From a checkpoint of a small image captioner.
Model: 5.87M parameters, encoder activation silu, encoder widths [128, 256, 512], decoder width 128, decoder layers 7, decoder norm rmsnorm, decoder activation squared_relu.
Training: muon at rate 0.0027, 5700 steps, batches of 48.
Rows from block 14 of the image encoder, named by matrix and row number. Rows with one number belong to one channel. Each number is 500 + 40 x the weight over its row's rms, rounded and kept within 0 to 999. All counts start at 0. Numbers have three digits each. After the name is the row's rms in percent of the matrix's.
# convs1: grouped (8 groups) 3x3 conv (encoder.blocks.14.convs.1.weight, 256x32x3x3), inputs within the group 0-15, a 3x3 kernel for each
# convs2: expand pointwise conv (encoder.blocks.14.convs.2.weight, 512x256x1x1, transposed), outputs 0-170
convs1.208 095:482470479454485515474492466580485604520537486564524433437465451529464490508460509573472486486515485462523539443427490503591452505530390528461444527459493520485522484464462479494557549508479509565541559522453443465488476501492478456500518492478457431448458490491524519532499428554522495511504522497499476489508489509514504478487532556465513504500492498478499487504489483519493547503524513507505482472565497457469494438492510495520549
convs1.209 083:574509505446553446436443490462506554440496558466425510548520481487461462492466541503494500482468593479517478509604509448550493538448494427579453503531526493468558498456455447445465465528479524502495475432582435475549504462489529507489495514519497484466511512515561530515478509575479492487516519448459506514477469489535514541464492534445490554475562481479495474502485509540501513474562558472469501485486515510556560511489544464508418
convs1.210 103:481480505510490513474520496487499487471477523562534585493508513527415432539564518457463478545512482577504451514469573481498375474469618452489503491528496480489472538530490527475501459506479520469446540479452643523626515512493512505546501497459539588520433521499434515473567529501518469507429469557497507515506523522475467482493511546516519477426505502490522506505497481470474456507523459434524489546532523468505561530506489524468489
convs1.211 103:518527536533510479480416445514463547483565496472477443501497518481502517526522526449474478548503468464512516584491593430504586520613494554412484487475497456528415539530461449526419546514491471495490502473474533605573470458523493486514518530495530513492512507505490502487495536511468513507483464464501494544492539502501494498505510488463480510504467530486499502509525495514518488459541483509484473457464515448486448507503477470529456
convs1.212 106:472516522497515499514537549516667512527526461514589482470464479466481466483480522527531463436498509572496605473443438428481482444429474482515493526469486500533478464477499542503557530470497450528443460506553438461503526515526539526518471466478549513573576465561508485500560495494467495456484482468496529513484501528468471476521523472461500491457481511508508526492498500485498484527491484508447481527516519502466511506511537509512525
convs1.213 102:493540567454423513552504488421524654530495562550505443520499477494469507508440535503546571472475485486526496419426502539552523513494459475506469511444508519523545501483513535513496463494444458415458592551589552415599546518554483499561493493496523488537514483477471511451466466530491508488528538487515491503511474502467509501532450502481526490462530479529488479504505499491489484543442473477492531505518516492467503491482473492525518
convs1.214 101:551488524496509574478500486440506460484541396512492514524517464463486527564503540538503477490519488530516511424473614604399495551471520468536585520555623621501472540504534554542518485472478465509433457538473467477537544442495496514459529512466530478501507511484514499491472487503510490482494497480487507505498506476516470486445502433543506427449460560477502490474488466496488474528498483473527520482484584536500576444483521509485479
convs1.215 089:497463513485536486586530530507483523483510611485495535466480462533541529485544417508488427486500493594591494435466469592440514487434496469463465493509475506503495520528528488526517504451472385436463482530483479574544546486522555510483520466491561552509521454460483472474554501484508438507481510540490506497518493523466523463498499521508509522470521496493510534500494523502465447491511552447489500512538576526550421509460503500536473
convs1.216 103:472481547510486539455444493533563522475483470465435498464490457552506548575524518501490516488513513459484464554540503513436416531476480517489508490560473504500470504509482446490512462472499645496482540452489588527473521482495493531520498445497477493515467581516457482477509487474484511489522479540526486495490504498550537488554511496464473476501548488509492497500539513514476482483513470497491491485539595549390451575508443478453488
convs1.217 100:396453534568486439485504559544484505534529517483445481513516576530525510451469468450543478487486520562527525465469606441548549503489479481469453513520513469516448470492498527437483544493476630602620440542622470442380507483529527490494493504532496466509478494462522522593530496458497516477496484513462514514510504511469492500491472515472507469491479454495503494494500537486508524475481422484481503476494488448499501539441544543542520
convs1.218 103:485499526437471442492526542539630555488527508486404539502418432529469521570523611512526454507526433502500485505473512483562519403607532517499456504500475509410463473516508493511518486469502506599536565473517610475546437530515481485497506489496457465531464498486478517442558514415499497500482493483489517504489507487506517493550504495539509530515523472506494531492539479532513486443514513513471509532475529491514511495475478495475480
convs1.219 091:516501515583586519486513536524655610565476492463469471470495474527536453580539462482513524465535538494515527547400441519540499502434483442450525507521415536488551489501503482515542519499487419660555526469486441517497542481433500489507484505570475416479460488526486488484540573460543465502469501469547485524475486480498506523524553514498441485510519558516517502477529511511483498539440487507501585523551492459472521498577471499472516
convs1.220 112:502530551516440521474508512440515517561568592504511502543530478482537513533574498489527535554481525461498543433454442466533574595518537463470465499468467532439459485522447460504445490477473479486387489577639553534600563494505471468486492496533497467517491491432478494462538507495508504476486532459511506503526511510490485468449513546524494520509493524485474519525492496520488470505560515478464495504543537464521514493457492485507452
convs1.221 092:509441513458496551416440496516473452558509492513556409503522504509531488490564533498469484485506524516461536444560472449529419479624594490470538516525444518522483494506508460525472460450465464491512489434391513557494478458492477499472459501492529498481510529536476503492567473493504529475481476502494492486504500493490476530482482518467463514510526540510491492526544499517496475497579460474522515490470535497552482536489550495457439
convs1.222 117:467440484533509518492536514460482477529531476506541465480525452480544462500504472462443559546480560512486553604624499427500496442487462470594465532497472489457492473466543439452471477481517468565555515476479461513506474478508542489494529494521474456521497484501514505516471466465478498536526472538489497513523488495469511486539485471482495453497501502531522530505472492481495490462476470495524519489550526512518511491512492467511470
convs1.223 122:455539497494497515511524542534445472577434460541499455528501500462494497508549451513541520494464495552478481491477475477544439425563517440442524504473463491545531485473494511507495531481524588438427543385467625459342482523542498503551447481503440486562488469506428489607491482525495493519519449525503505502478504525472480499552498500549460488485513505499504498495512513474466506535524473502513465544521469484538506491485513527471537
convs1.224 082:526485550431523526592520541479429505524528437454461507457484520451490422494485521515543446449496510539506490459507469492475530493465539517474508476519582468557485566529451496484486551527546515561491504536478464510558568557498480419464503480540489454502503531502478506464473491462580445571437522453478537464468533513483574476457531474544451479446490465561483511438508521499529495501524469495511460462509522559563513442467459571480553
convs1.225 103:480519488529546482500490467442509554461485531455448494577527481519495558574496567477414512483531443522473522580496561564536549552489487497504468468508506482539497469494518478528516469484489465532493523558476538524529499438469486490443461446411498488495501509540487487512512407538420517450459481449519529449554544439468551557553471443589565642536572499491490443579481535492533552496474497482546562483493495576527506461511473550541591
convs1.226 115:489470506516515476526467493481622431479587467439595465461504471508475461474526501506454523498453518524506483483499465489540465505568496547574446460535417511520492585482483506459489507501514574510499468453464470512513440558548477530497517514498522516468520515504513491505483483524501473499477497518497479454476489439507521513545476508483482489529430537544494445474559494501510499503508518473468499491500507530572515493549513517576461
convs1.227 105:521513464528554502515464552511515496539449499516456515435516473527548541514520515455512562475541479476493512480606550491450504544506499505529531473460529412447511518531468512471485503522499481491504495486463479494494488442507491487456503505562504487459503517502522498504471553667407560483433471429487495493499464501498446488499440459455462460451490476511449522524509482533506515525494503480491505474505506440500451481516514518557525
convs1.228 099:471498558495476450534489518502452488667486463465487542492478475495471540496466556503484473496530439547544520416480481512548537479591620559498466565494513528501500495490502476539514482511443511460483550501519474452480517507545502515531459529553497500508474511496471487478554490515469507548505613560440562530466557530505576436496456430492545502510510457580519517487533510514446515505472481476526509494480482511500468516520506482508505
convs1.229 122:488487476492466470487459484474502517483497536504588540493494460469506513490535500486429477445423520591543565501492554485499537491569539482504508485501530524488481509493539523475488488493463490490483464503471492495462501428464487512497504552483517514497507500490493472508496443558484467579576551527523483478490477433448467431486498539524515476518525497564526482521519471481521459516535523514509502508512475484452470502490513536480459
convs1.230 107:478496496450468486490458524562605504431532497499595472485509491499481493506543549567529496600473475532524510536590528443520575446588558493469460600579514540474496494503492521543504427457476485519512514551451462484494472526500516600539492631517493458469491490490495463514546514563575503510531603473459518528488524468472505521527555549534542500525477558491520445486535514448478502501479509499494479474499484450520474537522531536466445
convs1.231 095:553485488518498462497490520480496521466505493474485458488475523505579515525530541487526514525487466463474480530550481477561531524549564501489555441527450466415447520515479468504532489508523482497506550502536511542500509537539461509554440411451517516496460492501482511497451504487488429542523501482459529461538533537583462512592620492542598554595511588500490432477567487560482465465500525481536486532470499581460466629527476464458455
convs1.232 104:413476489558530484469473525534489501506455537473497468498542550505533464491443460560485452567540469462554541611563506611470518504504472507470490520526558552521566518462483490485502535486509495477534476515567508472493433503397524481521535623571491470525476487491518482486659552436607492456517497517560439540535515539527422513560597519496487514541579487475541512497496536517496463451515517511482501492492485524461501510501410463496512
convs1.233 115:475527461537482482479515508486536576461469500507520455469488465527563517467497487477554543509503448493480539518483552429482474488528506479485468482472514448457480520483462475491524472505508477478483495507491460562454500512573480460511482474469503503496523513508504480514579607607455403409475488498501507482493491481458495506459482487488528519456463416491473492540522505495534447518484480487511484468469451457432510459493505473503498
convs1.234 085:505493520498471482510492571501614508487477470433485505461529488543500495480480470463533515514511462562464512438510556492574501514518453575447468606551515415508422527502483554483537490483492507522493511469511467442487496498414522546552437515541492484512516511482507506490450518488454489454526551391537462534465484522507468517492568598474539504401473438499495477485528572472525435494535465501495531490511492496529438517521490477619532
convs1.235 097:534498459485491522491513515471599479552461448556504495446508405515516475492493508494485507454435481456560546467462491500530513487505510521512501522529551514498555516487535527525506485467501484486525526505547519530490448463503463557487476493597501507494490525474494492490460495596446409453489479545511418470489559601569470552513520481539519576503486483415571488489473518543499519509511468498528478464494434448442478578547511433583554
convs1.236 090:466494489478491475456485523558456485477459524512479520545483537497495486477571581587437463446564536529550482505453483483489471567535535537478451510486469491498429489500503517498479463426455464511447504482549504479501620580528543524466552567418500541519492459504492466494529493552449509556563521501464489424485543432496461443500567507527522427469476462485547516503483546522529487530524498500475516493502481478492478531572465487550495
convs1.237 090:507463443532561509492474546435503477462503504455563505461552443516494516456495480534497536468537497480476491530479507435503484486447509427480490578475421478577532508501564476490455576537511463463543491509496547508488560527554544503482430472492499498486511495509491486538531544493498446533477472496540455425649494488478459482537476490566461386501574517496511507498471480527530517492460505533499443488519491488426479502583557509374483
convs1.238 086:468506462515506522542504545548460507465451597479511511483545506485489403517528552497505489487517493491530494511554433527542419556525565493492611547497597432507540503510611485479514523563508490505551471474506551435463552526490477457530498485528526509515452493457507468535486500442486491571496495500544512592540422536488506569453486521545539469547531564464445511541510494494499508546507492509529514500511467406501486498517564511469496
convs1.239 123:532535532524459502476491465493609421461656443441584423520524495478543461502502467475464558511493461505451491483478474466552492488522517456490483438526521474492505458489480493498529472466487466481483503505520504475530449548470476493465541526497487520498501488500479520481461501530493478481524490451494487474491528515476502522495540476518515492502492455517541464479502490529546465505510525485499486502476507452537448459513488512516584
convs1.240 088:513469497501502440453547521484515498521471552512474561497514430501496469438502450524507495517540482525462459507551464479411501555505494578565472427540561552409453483469526496518517459491491515481485512517516491489491564466515507455519550501454499488531498479476504518500496490480439611506484417459506444466508445546500511495467577492475510438491463438538518544487491495499509471520530479533455485537513500431489507478506588465460506
convs1.241 094:467568437564523541463438454471495566462500513480473510467498556603505548442448517544526463524520475515519501476483540479501450510467503570496578530456496452478532522527524503511491513522509558525533528438521587550502474487459469523456500565469492514518484516498479485495504418438483536364482507499553459493495513480446472469479486450555460508491533494514546455491483521482549536492484538478496519537515444508465450570555577513511439
convs1.242 089:522509514533489505480503514557482485535534489505427371478488515632457516515444512479480483491531415477499479643465474500444490550476541496507503479513525548437472470522489587480466506501525516446481532506494464484471499442447467467467527462478502499504543474529498539530477462438454512425520486516502395572585523631538467521522565589554524463497588443505519508474497509449523513506518438522486462522491508509418453477602498470514496
convs1.243 094:510502461512490492476534532473495513492462529564441431459487521477552521484505548488488529532473542469517448460509541430495503514433479514451455616575496531478466556518554524532498513454506526541516468529475501429520436487509542537494551504445475502527474477489483513522493524572582445471531514453560513448565503514500418518573501543535459492518550494505490500523490531452490498546515503521453484502474519524463449525575522489431450
convs1.244 101:482484525505492547489471499459544532413477524535463567491527484450482529535571528542489474512508515493479513508528499472512457507512460528467427548453457453488467512502534466513517444518469488469492490486474467488503527488449512493467508481514519478483502526500505508508464571545440513484508494455463491422511510463468501493524475459432473449494464488488474390511488487552542520512503469490471491495503461458486493533522478479441469
convs1.245 101:419523516504548504535530523444457511548488471496495498456488512474483488505544464466490447458502449486528478410471480454507513520547464467497440665553532577513540506556492516476480534479520525476535512510498572514509518555515473501474435471437521510518487501487492475507496485458459496459522445499510490535483532509567538533549520455536519560469549450538495490523501466456501514504508492533500527507514482523480475543506449538568499
convs1.246 102:530564560535459491522527500455477516467482500461481566502506542520458511558507481506475478514543482500500469505529552505517451487581513524563547578459499531459462560487479511504463488518530559525468455469538501526463525535562510498480452470450490462482514495494489514509475482441458538435495518558554623536491526443524466482445561449556489528542552545474499505504490472467517513485481479570480522532477513604508508499509414580454480
convs1.247 093:524482502504525469478541490425481535549512472489418424467489531504473486528503549507502510468474551491536546513431430462472535534554492462554632548490515455465529524465519506536486495535479535504455456563559529531455478427495517532647494501521480530515531490497472513502549518435435494551503427507466506471486505487555554441467497495411515461522540494499541445469523519517485550532536520495498483483506461505466503548545459494535516
convs1.248 099:457495545467550481554515506522487494456491525442505554488502524476505476496468583534458479488490462528519507526479474474527521405552558478499464529524480516433482450519519447508520469509474536505518545485484434501473506455415459573480466549535502533467485475530511479498482405490575475482525645548527526538502458496601515433492495543515500514510558466545482459525500485443523516463521535480545463506481492541467501537534497466601474
convs1.249 095:516570501493510480452496454459482461482510515478483507527458498537452491476536519488515539503505542512492466433507467462468543463515511525460451465472430542507565500541480514481479477551496424559494487499540494541467500490561489415566527445549503491508476489489542547472487445503505499638468546506449519501497531488524453479538507506540519442426560544561489532518516474503491503471485501504513475494495516390575438567493455480504510
convs1.250 082:527488474542424538463503491467511473455443573502473499463469443521488594553490482475532486490452485479489510461517589474431629527539496484611428484526533504535479521463434543547532478511504512435455518507495480539500472552536449479494503563489487509514484515507477459472450513561473457476505525448496451473532496561524489440499479516499483527442467481503458551509585476514486436525541432469486549504556492532520447510520483526537425
convs2.208 099:470542520380526501506475504492478513460538522452514576450468518548478427486386483529485562475508490487498549448489527496455519515552541433500491445503481545515470469412451469553465493461511494487544491497464482519469537500506569542532497458486508457563478498487454499495402505489483495492501526486531460528483534459455500517397503472504473506550490553565500399516493471485482520513470480500485527495530495501372528497492549493546497523473501503489440447489493500446510443441441498562517453459513528502476493522530
convs2.209 093:518493488518520497559479527479508539455580509564464533478509524539515470499515501441504555483401502503463514511502485518532587487465515432502436428526484546497443429441503538492490495534491503492623511470460474497477486497574488547455490520513498565509393498525502482506562497505461506499534531505547522495528332481458448519474548501493501517566511544463561339495509514436548573521436527553469505537487491490471539478490428520507520501510504509500463496501456464536481511526528492455547474410475444522475477508518
convs2.210 105:526440462521517512492603539503511518444440426512621503522516484473520489497491523459507519561496507502494458494492505501589466504448543468536548351494516533452511524528496509410510519447472518496568504423492466486485581499457438452451487477496476404445568503494490503499544479499442496479494510546450482577493507474607478499527405436473459489485484520571529492494496490485448495493476490483598574523463493485496492490495487515494491494439496504493475499500479467508485485541536463563465452425537484501442505450473
convs2.211 103:447447474555461495571455512514511500609463454560428475500463511509510524493481489407513521482504501504520545492496461499445509507428448578519426480462525428501511491523475440434505496494537513524531512539505484497516491507450578513549500495518516419563475484522520487486496506444439515499513533471495514483546549558569475526519527557502438501466515517421473427516508451487483507493503489557589522540463504503515577506476515459516528565510499497509494433503485520382509436449477531535515477441539505552520496620519
convs2.212 109:559502543451492528566492504526514492446470457499537549500507525556519491502494519425501531501514505516551463522512525528565523524437630610501612433477510529498520510541491459433516502427590515489461507481486591488485492493527494485437510519509505503492549478494484495495481495507515487502511502460451430519520395484430540527423476533493547494483499466452488531493505527489510465503470517556461404567504493499522504504515588592453539518500517509500448553494479517438508464442456516448573568515541449525471503482502
convs2.213 107:502486542479430522482646520497508515526569478516417398496480498499525516494447542517500552420464512505539441519509472514520519510498539445519431634516494440517465455465521597497545531378500508506514503512490573499498480510479533556564505486505516583652562510501488512515538487486442508490482554395510620430502426461471505514470554454529519497532484551527407375471513532487511453501495478405470476551514506492478473501492510507479446477480486501509549517504508537339502499486494499474471475414391537494469497522486
convs2.214 096:395610543419510474487521504473502519438530510482515511479472512465491404482516495533482457484497488484480511483496563473457574481467534490490528556512483530540451522453523491526481479536541477507526515410471468548497551505519543487495512593550503522436493496521519507506576510502502506512489500543497529531533539502547469513562547514502409512472529433456467585520506488474552483506485512472467487479484487479594511472489527522491431514512484506504513504496394501429516517373436563570475469434514519499503483436540
convs2.215 103:496575508518496507543517474507515510462482565553582509493557465604497422492479539469476547547537505497553520516493462487425481507527523528530539464469493549505473503436455532446490489418431520517530489474496589514504510508507519564556519521488510445572543509506503528503555512480482501504499486427502493552569479577445519486541515431532526496511500589504479303491517428507564454524496466489456414522559499484527474519480596542500529444490505503510444499509482522456510548520512511467523632467546483539537495437498
convs2.216 102:496508521504455482463558492493478461506479554562404607482510493512503432501430522563494506537484499506515443482508583514531449499468423498423595492487499518506528476568495599628513511527566518498526506466506438490500394500504577514486486481482480480426475484492459488491455490462453496495485491506447476469523520494583391509503525505505372492510475522457602489501499478506490478478540515501556496483505495494481469488499554480455402570496513487487466553500518485462472452424464451480463566520437450509412512480532
convs2.217 107:509451504500470505493496499507519545423481454510465550531512482481502557532501502468498525517433515509505456499507518508515526550530483521506507568530506523516475575555455598465496493658515509501536500512518521490505423494508439517428498521488506478454502497484475490493384508513564485516522495550463442466462455512508374493398441499503498494496480550534569481487495471555460445499528489492510521496513505492517506511499464497472476470482504495501487536518500458509495578525455504455452450462545455486502491470513
convs2.218 102:446432514465470491516523499496513512546416523447551493518470491496508534506518495539498513473474510488516562563490517487601597500483547491490527470513494496514613442658474561457490504469435515499519510426492463533497558510511456522482519500498486472481514509510463526502620516514521507515534479534493580483454522481495570491448586481464590525469490484512504470514505479521439505521507475509592474521485494489531483497480420562525631548499497494487462539517449538463500515571427497536484500511536407511556493452488
convs2.219 090:471496504498478511471519507497503490490501490554438520469540499438500397507561475548511481479442500510421499495500506497488393526494448469451566550516506574532496466615483514495517488462464516505355500552506485475499473510539559561477494497482511391490493490507485486501469497501529478501485566528492462461584476525523451524494546481495472490459514533564504544496525487490524514507495572468451561562450520525511529505502483410570530556539506523519439505501467497500522469508450497422502485581542536603472487536508
convs2.220 110:472567513518525484501556520478485486464521481402505434499426493566510522498479499492469501544514492501501492500505463492593442500582607533400388533519484506500403515549483441431476497483521501496444519606516499504511447512495480537463497501519503511521547509519563504525445509521416499518543488558480533515560481521474503500548564505521431510442515492553482479499516547502497482530495500514536544457520495506534475506507533529483518528492493487488506450496392493584508501604434498459442469442512548459435503394484
convs2.221 095:393409482450494531522575507523530524636538502408602555521486509586509497494445427439547533547497508486489513510487495488542464502577443472492526462517511529490438482413486554465476500481400497489520491464487520491496478496537434471497512514505499494530542488516526503497412500531481489503481531485545445530502423508511439507562540510490489497554509461558505478501506510493505544503497486531539511488510509498544542507495543524453553474522516515505444468517517524565539458489511574421595549333498406449467504510526
convs2.222 112:516466489568509492458456497475488505588482416440502572479465503475504483475480528400482495445439493486479464510492475489491491514420521495444529501495483445518387427687494531677486509602362489499575498454500520491502521496523529525466500449509504512483452489502473515522484488522641501501500482534477470443461561506518487517427539512443453520488502515431507733499505477475528490522475523602431458492513491498436525490492551538603480421496497505504461437489462488453497501589452501525462524591521558545504513437513
convs2.223 113:472485464437523512509552504492496516364449543525659402496475509451478506508492483618502456466500492497506355484494442486463510512463429476471412508487470572536423498443529560579507500553433490490457486456518476483512532499490508521474508492495497525459515482497517507487505497494484505489475505461533499467448543492503545496576501459503473500505511376486524519496503521470482504503463464585432553451542491488477515489492466441471460507510503515501517570506466508549487610553564469561483504461423563541565484646563
convs2.224 081:510355460513519493574472468483491469495522529509536484515473459411482506494523464519508455518449497504552446478505511482521441515487455469442416539487498471500606364481501548525482477491500479510580509456478472508487536515512572504518504471508486472438514526490529501512451520471505517500542489501476483535518577559505437514505526515504618529522558575498500570521505552551451497504542532422522424524484512531457470523500516492522502506469508492503495575519572531560513489414428512483471475480556530467459499499545
convs2.225 105:478548507539456515477552505505510540568522500540513538501445502451497525519470546444519541409505505500517595502505531487455513502495503563480516510513486406441509572468506444467496505536532497514528499513527463496519514510540445481461501526513515491519489534503500506522573513529459504511522525558448417454464530450493543438491498472539483501555505512447459479502508471532438576561493514569411477433506488502640441483540599401526507565455484511531625521498522458525496482521474513457566532473461533573414490514486
convs2.226 100:558523541546494498504447460520495500528505585561465500518435487565560469482539515453499582537491498492515505513488445518482570462495512535614586481453526509512483509491560558545502540496555496509510542558524483509516493510554557482510518501487496485539537506494521516510533498501591505523496455495503566469496522467531479498509513501451558526434513395578500521495513542552465611537490516564561563536560508514543568504513488582589556453497505514508466493532510450566514486570511538592603430516452543513548493526445
convs2.227 110:489520487458387514523482482506497495559487477496607523488515497511489552501458466536520496536536501497517510503493482507562463482435499463465527522493495407478420556464490433612507445509522490509516499527514411489510472498486495480435503493501520496383517482499520481472505521501529507510518524385537390536463442464440457496556520486502533502484481527476562508496502484520480499505528521546488508467510504510497524499501440530518586602586498495509496601490533506473493428416543505496487523434495439475481476548478
convs2.228 100:446516483415491498496615477492507480495455539532471454517546470571497491514543457523491534469473502487478472520486534513465353475498497419523474481481519506517453490474547584493535495469493507503459502504486492504491466497482530544538501496513502529480482484504486501510484495496454500501479502486507441552440530594432539484496460532510471500467511452601619468532505483502451457484526538439407521541556505513474538516483514490614553522469513499495557390532531509489508467453483496498467470527477531583572499445508
convs2.229 113:484457509579527501469524522494505483523489633485463511507383521493482540512479495523513471585475512494465539515494471507543458504453474485456440533498501489501442560515511460552509505480397506511539495477495478524497501504457535500485515491501494529498486479512530538513542501508518502500475502410503416472527569506492497528534548539498562502504483479534422474500509512511452554525519508380473536489506494501529473491487527435431424410492498498483551506459473516463476433428549475521483494449477462375444479477463
convs2.230 100:517588489484537498483469531503519553415493581431474428526502487540516560529492482451510536464555505512524493485513525518450381548539452542466454462483514522473452522506480510438503488343527510496522505583513542487510504496492417477472496503486512451517379506508467502524562493505538480515533524500494506408540521548584527488505446455478499502482494475563485518547504466509506539470505497470428508518483510509598490493503557481539537467521497501496426580516389535493522517443480517475425575452510454529542514515557
convs2.231 098:532526519482510482497524488509490487478509517530535452475448503592461506527583486476495519577515497503497450492482506513439592483485523595400474541549508488492545550461473475517480457506494474493474498493513506479502483503463420541605501456508498499456505518482556478474510531494525501526505525531513451474462495479530469470504478506503435501487492483504566460515490551535643496533471464474397521543568515529632515509513504540394520548546514507516484535511463516490540444540407534568566548557501485437469556486479
convs2.232 103:473411512453428510461434491505503503491534592485522537500499476490520505515463516559518517470463510518531419501519550517494447478461458543484552470480497495502450550447494586555477505454506501493530508466494448521502503493483535427401509495469482539530501505511493509498542502452414510493498439510493436481461429524524506524474522493512475501505485520569429427526502525523442533528503498562400467443426499500532558500508540528461446449478510492491456715494404475544480414417478478438546525469505545428504492488488
convs2.233 116:498529481506565498483426483499503496424439479501550362515501451446520439496441497480497564577459505504472470531502491505499555494467434490496517513489496473493471481496492423469520505419470507496498508485495400510495566501514499540449500445511489485426508462499490518492461495506569502495528528429451404490537447501618391500466493469527463491485485417538478535499494449507464495507494459513506449503476504495371482495488456549501648453464500501499484602491481499516502486422479494508464450443502490534451495462472
convs2.234 091:517474487513491492608465489492493487510440461536503589501485520426490592498512467476481558508560491495459496486497452491562474493529441435487467416501489540527511468541522499495493473436557475510647509543539580513519454507510489533510499460516497487440415517491516489490557502486462527478494490359542495520457464613515523491453510546494484526416490476498581404502487464496385486499494465563459479491532518527452487497493561463593522478524488496504418438514517516498537448507520504534378523486486480493550501529498
convs2.235 094:492550496498471534571471527491505512527428515575415420494513521577465534517490489486515527448526504508552416513513570481509528508481476447480513504495497469501425583539481560493493525459471512497392487414517564473514505500559437493400500551497511419469521495501501492481484509484539490503501501459516470460559494501476478496432567451505393505448511532443530516506485529547494540540508505486449445502492489512493426480517499452509502593522491512502519508481477528482513455577441478608523559523517530492517483552485
convs2.236 099:474497456475455473398588458477486494514506494605401562505488512543468442498572464478502457526421492491507498505490492504519446474485505468427530507519485498515464587499504555558501445458521487497568500489486435512491494509503477426470500527526519516473439515506537497503522497447521520486487464617496426547504517536527574531475637396442462546516509544497474516517506565504510524500497495502484479545460488490448467484514542481520602514534501493484471519505550506543491442466450482500510419426572566550503502511531
convs2.237 085:559536479533541489428527470504501494517554519527500517474492462628507393504471542501488452569570501488521477509475622505510578497502601508530549492508509517502459599545511479523522492546549497515555511490476399500487456505519500499510496447513484539475425485514495499510531497489432505494518517503513512455551489526514501513590420465519577502525505407463455512514499520499516639485529445552432490528472504498397531510525567545455518512537509503503505445503517501478491483469439527506497447555541528460454507552521
convs2.238 095:447421502389493492470570521499499488507480466458524421486545533513518366502579480505543401491493515499496500517485433506553373481473513459463541540411487562537494555453458511448488471458455489495477503631483529504496457492430516457376494572514488444430518531500509485478432519482439498503482494479515465476522560519463470494542409555498512502459501525545508486530502499479436538499511524397439545519460496481528487504504541543461459495511509490509495447511426452499503400506511507466555492407536477502513486432463
convs2.239 110:467573514523557502516443465517499497492511461533450575459515530430514569479576544464504487475542496501501499504510527504523561520477474502472488513479521520525492537526472500468479551472480503491563519459507543533507553505497463475504536466494533485441509490493508524513575498528575516506510514515532586499439590531451547464504469523505499522593507484577519470510501542509521557500508537575541584523469520521537594496481536563505510579499512521503478484527541498556520540595575535523618507489586569524512497501486
convs2.240 090:547484468463580495486556495507499508526470535445527485531496499442523475505524525568503457530468512506469433501501458509492430535440636445634502573470496489546555452511545464502548494477529508502549498550522399496512550511445543575498500511520507465480545488492540494496538504447565511496583527441517560514453505559500429507532527463587489469497491588468466506511502496513488481504496460550551499479501478474512396507487508511444515404470489470506471498481423497464479497453518490406467509521454594579465521541554
convs2.241 103:523606494564508511464529488512502501500449492564476398490523542452469500507474460544518532504490499507514468499519490490506510492424552405478584564539508469490522444482480516489497462507553496509509499554510509532508421502453506490491512554506529499448533531490529490508468495447429507499526459410521506446480495528498497533445517558536435486445504511534463527497482493529411570502527507594497400439455516523524458482472462540400535455506507489511545499472574518525520492544401511529563505517494573572541484513553
convs2.242 093:460516534417475511531503512505493497524590546510505535481596514426499503482530473449489512441511492500504479485503494476517515558596487502444563551478494501484417436469478502538497530503479498501508499490492493521501409502558487482545508480512517531492464547489505493510597506481552514502511526531501422545472531473461528509520534567492538522396491426558546509478513516509432524507499534460511538504515504517489552497501593548486511546565492496521518506513513485467492480461480459510614463475489461518570501391518
convs2.243 094:524533496533496500430416488498502516462493546549504536498546489532497532484478513509475460540571485492494421495491496480494624511503559472527493516521488413516446481510540489388520493388569500511407502419498550522503522501549523528562510472509500489610469512489488502498533508510489512498510513483523473494515499524564487552414478488485516523434508531443436494490497529550436445532505491574467500589490491495565512489489473508433516544471488488479543479486455539478480503482369477498475559534492487439529515522492
convs2.244 110:518541516598588503544458474517504501524518568418515556495444525663507526498488506546492438468513511498479522535494482502451447504536538450472363507487499502491547506488502483522499484457554501499575489536488467506491490500481455410448485515511493548459553492520478479498536506461553488494455514458585439508536498533576456518568433480509503485422505659502448451510498558481563493513457466527570466495539496490461469519505509530530610499467498488496503544500508474487493537462448478452505499514552434403475502494474
convs2.245 098:519501501419472522576515514507507526559449469493509474552506514504510526516509439507505435494559508503513428523504529519488472495472451489507453566493497562482492521462511479496515507557455499511469508463502514464495497499561542472481503475507511522512592496492504480481453489459584523483499530488549368466509426569523461518487511456488478516582537478473566552515490441494458505534475507495466576527513522525512449496515543509579471543479504502488597438499491487576504472462474494522498543503477495526441503478448
convs2.246 100:497435517576482493508567511500517523458438558485490500511574502376514572521503418617533481533481518513522494512507501522445638510527527517545502603514508503473457554516494472435514480481476515494455514452492520537490517495496569451460500514488507530441501502508492496497536513486455492510564507535517522464446483464562508469463533448490486494437504504451515504481488463517465454520501528509471502547566514529557417492522475486520379447470511494518418428496480537485524535563572507495479494391493460465478526549466
convs2.247 090:507427506456479465509434510514506493532548504588487415543459527573505511501519457514486501558554501516503551512510593522451555495646452445476500430533513466489467437591519437536525493424493519479614500564493510505481507502503439435448500503512498444477472542490493496494509494543450480510517541545486454467440465494432518485471512556455506505496471459519456550523510530544438451530504540496491473587491519518552474496543510427550496492426510491503485496503541544489512509496504515467525509599412525474456512506545
convs2.248 096:476445471470443519503578520518510514523455528470474488502499516513498482486514514554507522493524511507568497495486494530459518497467378541472482430499504468487431480565503555514544499426470520507534502464501565506503555510524597588492500467526513431588449473502564490489581518473578513505480534457553531474379544597466570495472496493522412507544499424512533486493512486479463561497515465465452541406519492490534530510491491423566491416496493504497568480502512517414504530491529491542425506496517494470491460493524
convs2.249 100:485493524571488498541544533499487490483404576543422536494396526458494676518528513480497532501424498499429506486496540499437460509468503481452427423477489511481451462561502451493504484500454494514576500477507533506509541495461450523540496506473494518507540514497471503503514490483559514497464478534483488429538518542448400540464519510529456486403519546548477436482503494536524481501499455523503510457492498501527557457500505602512577398486518518505506548481524458595518512461414489544474453632576475400447476583497
convs2.250 080:518492467619443493615420485515495518494483493599488491551502514579503540520491489552467513580469502514445495474519563508569509500468508474484457534486508454508437534511537432444514500541448507497530500512494487490494582496458560536498479490494493531544429492497494459480520511496562497489519480545517499531541481538624527493431562515537540475572493470511519488522492513485500539466501476492541464502546502514471479515513549429463485562357506504504460561479414510485470492454474489546587517554524479549476517553537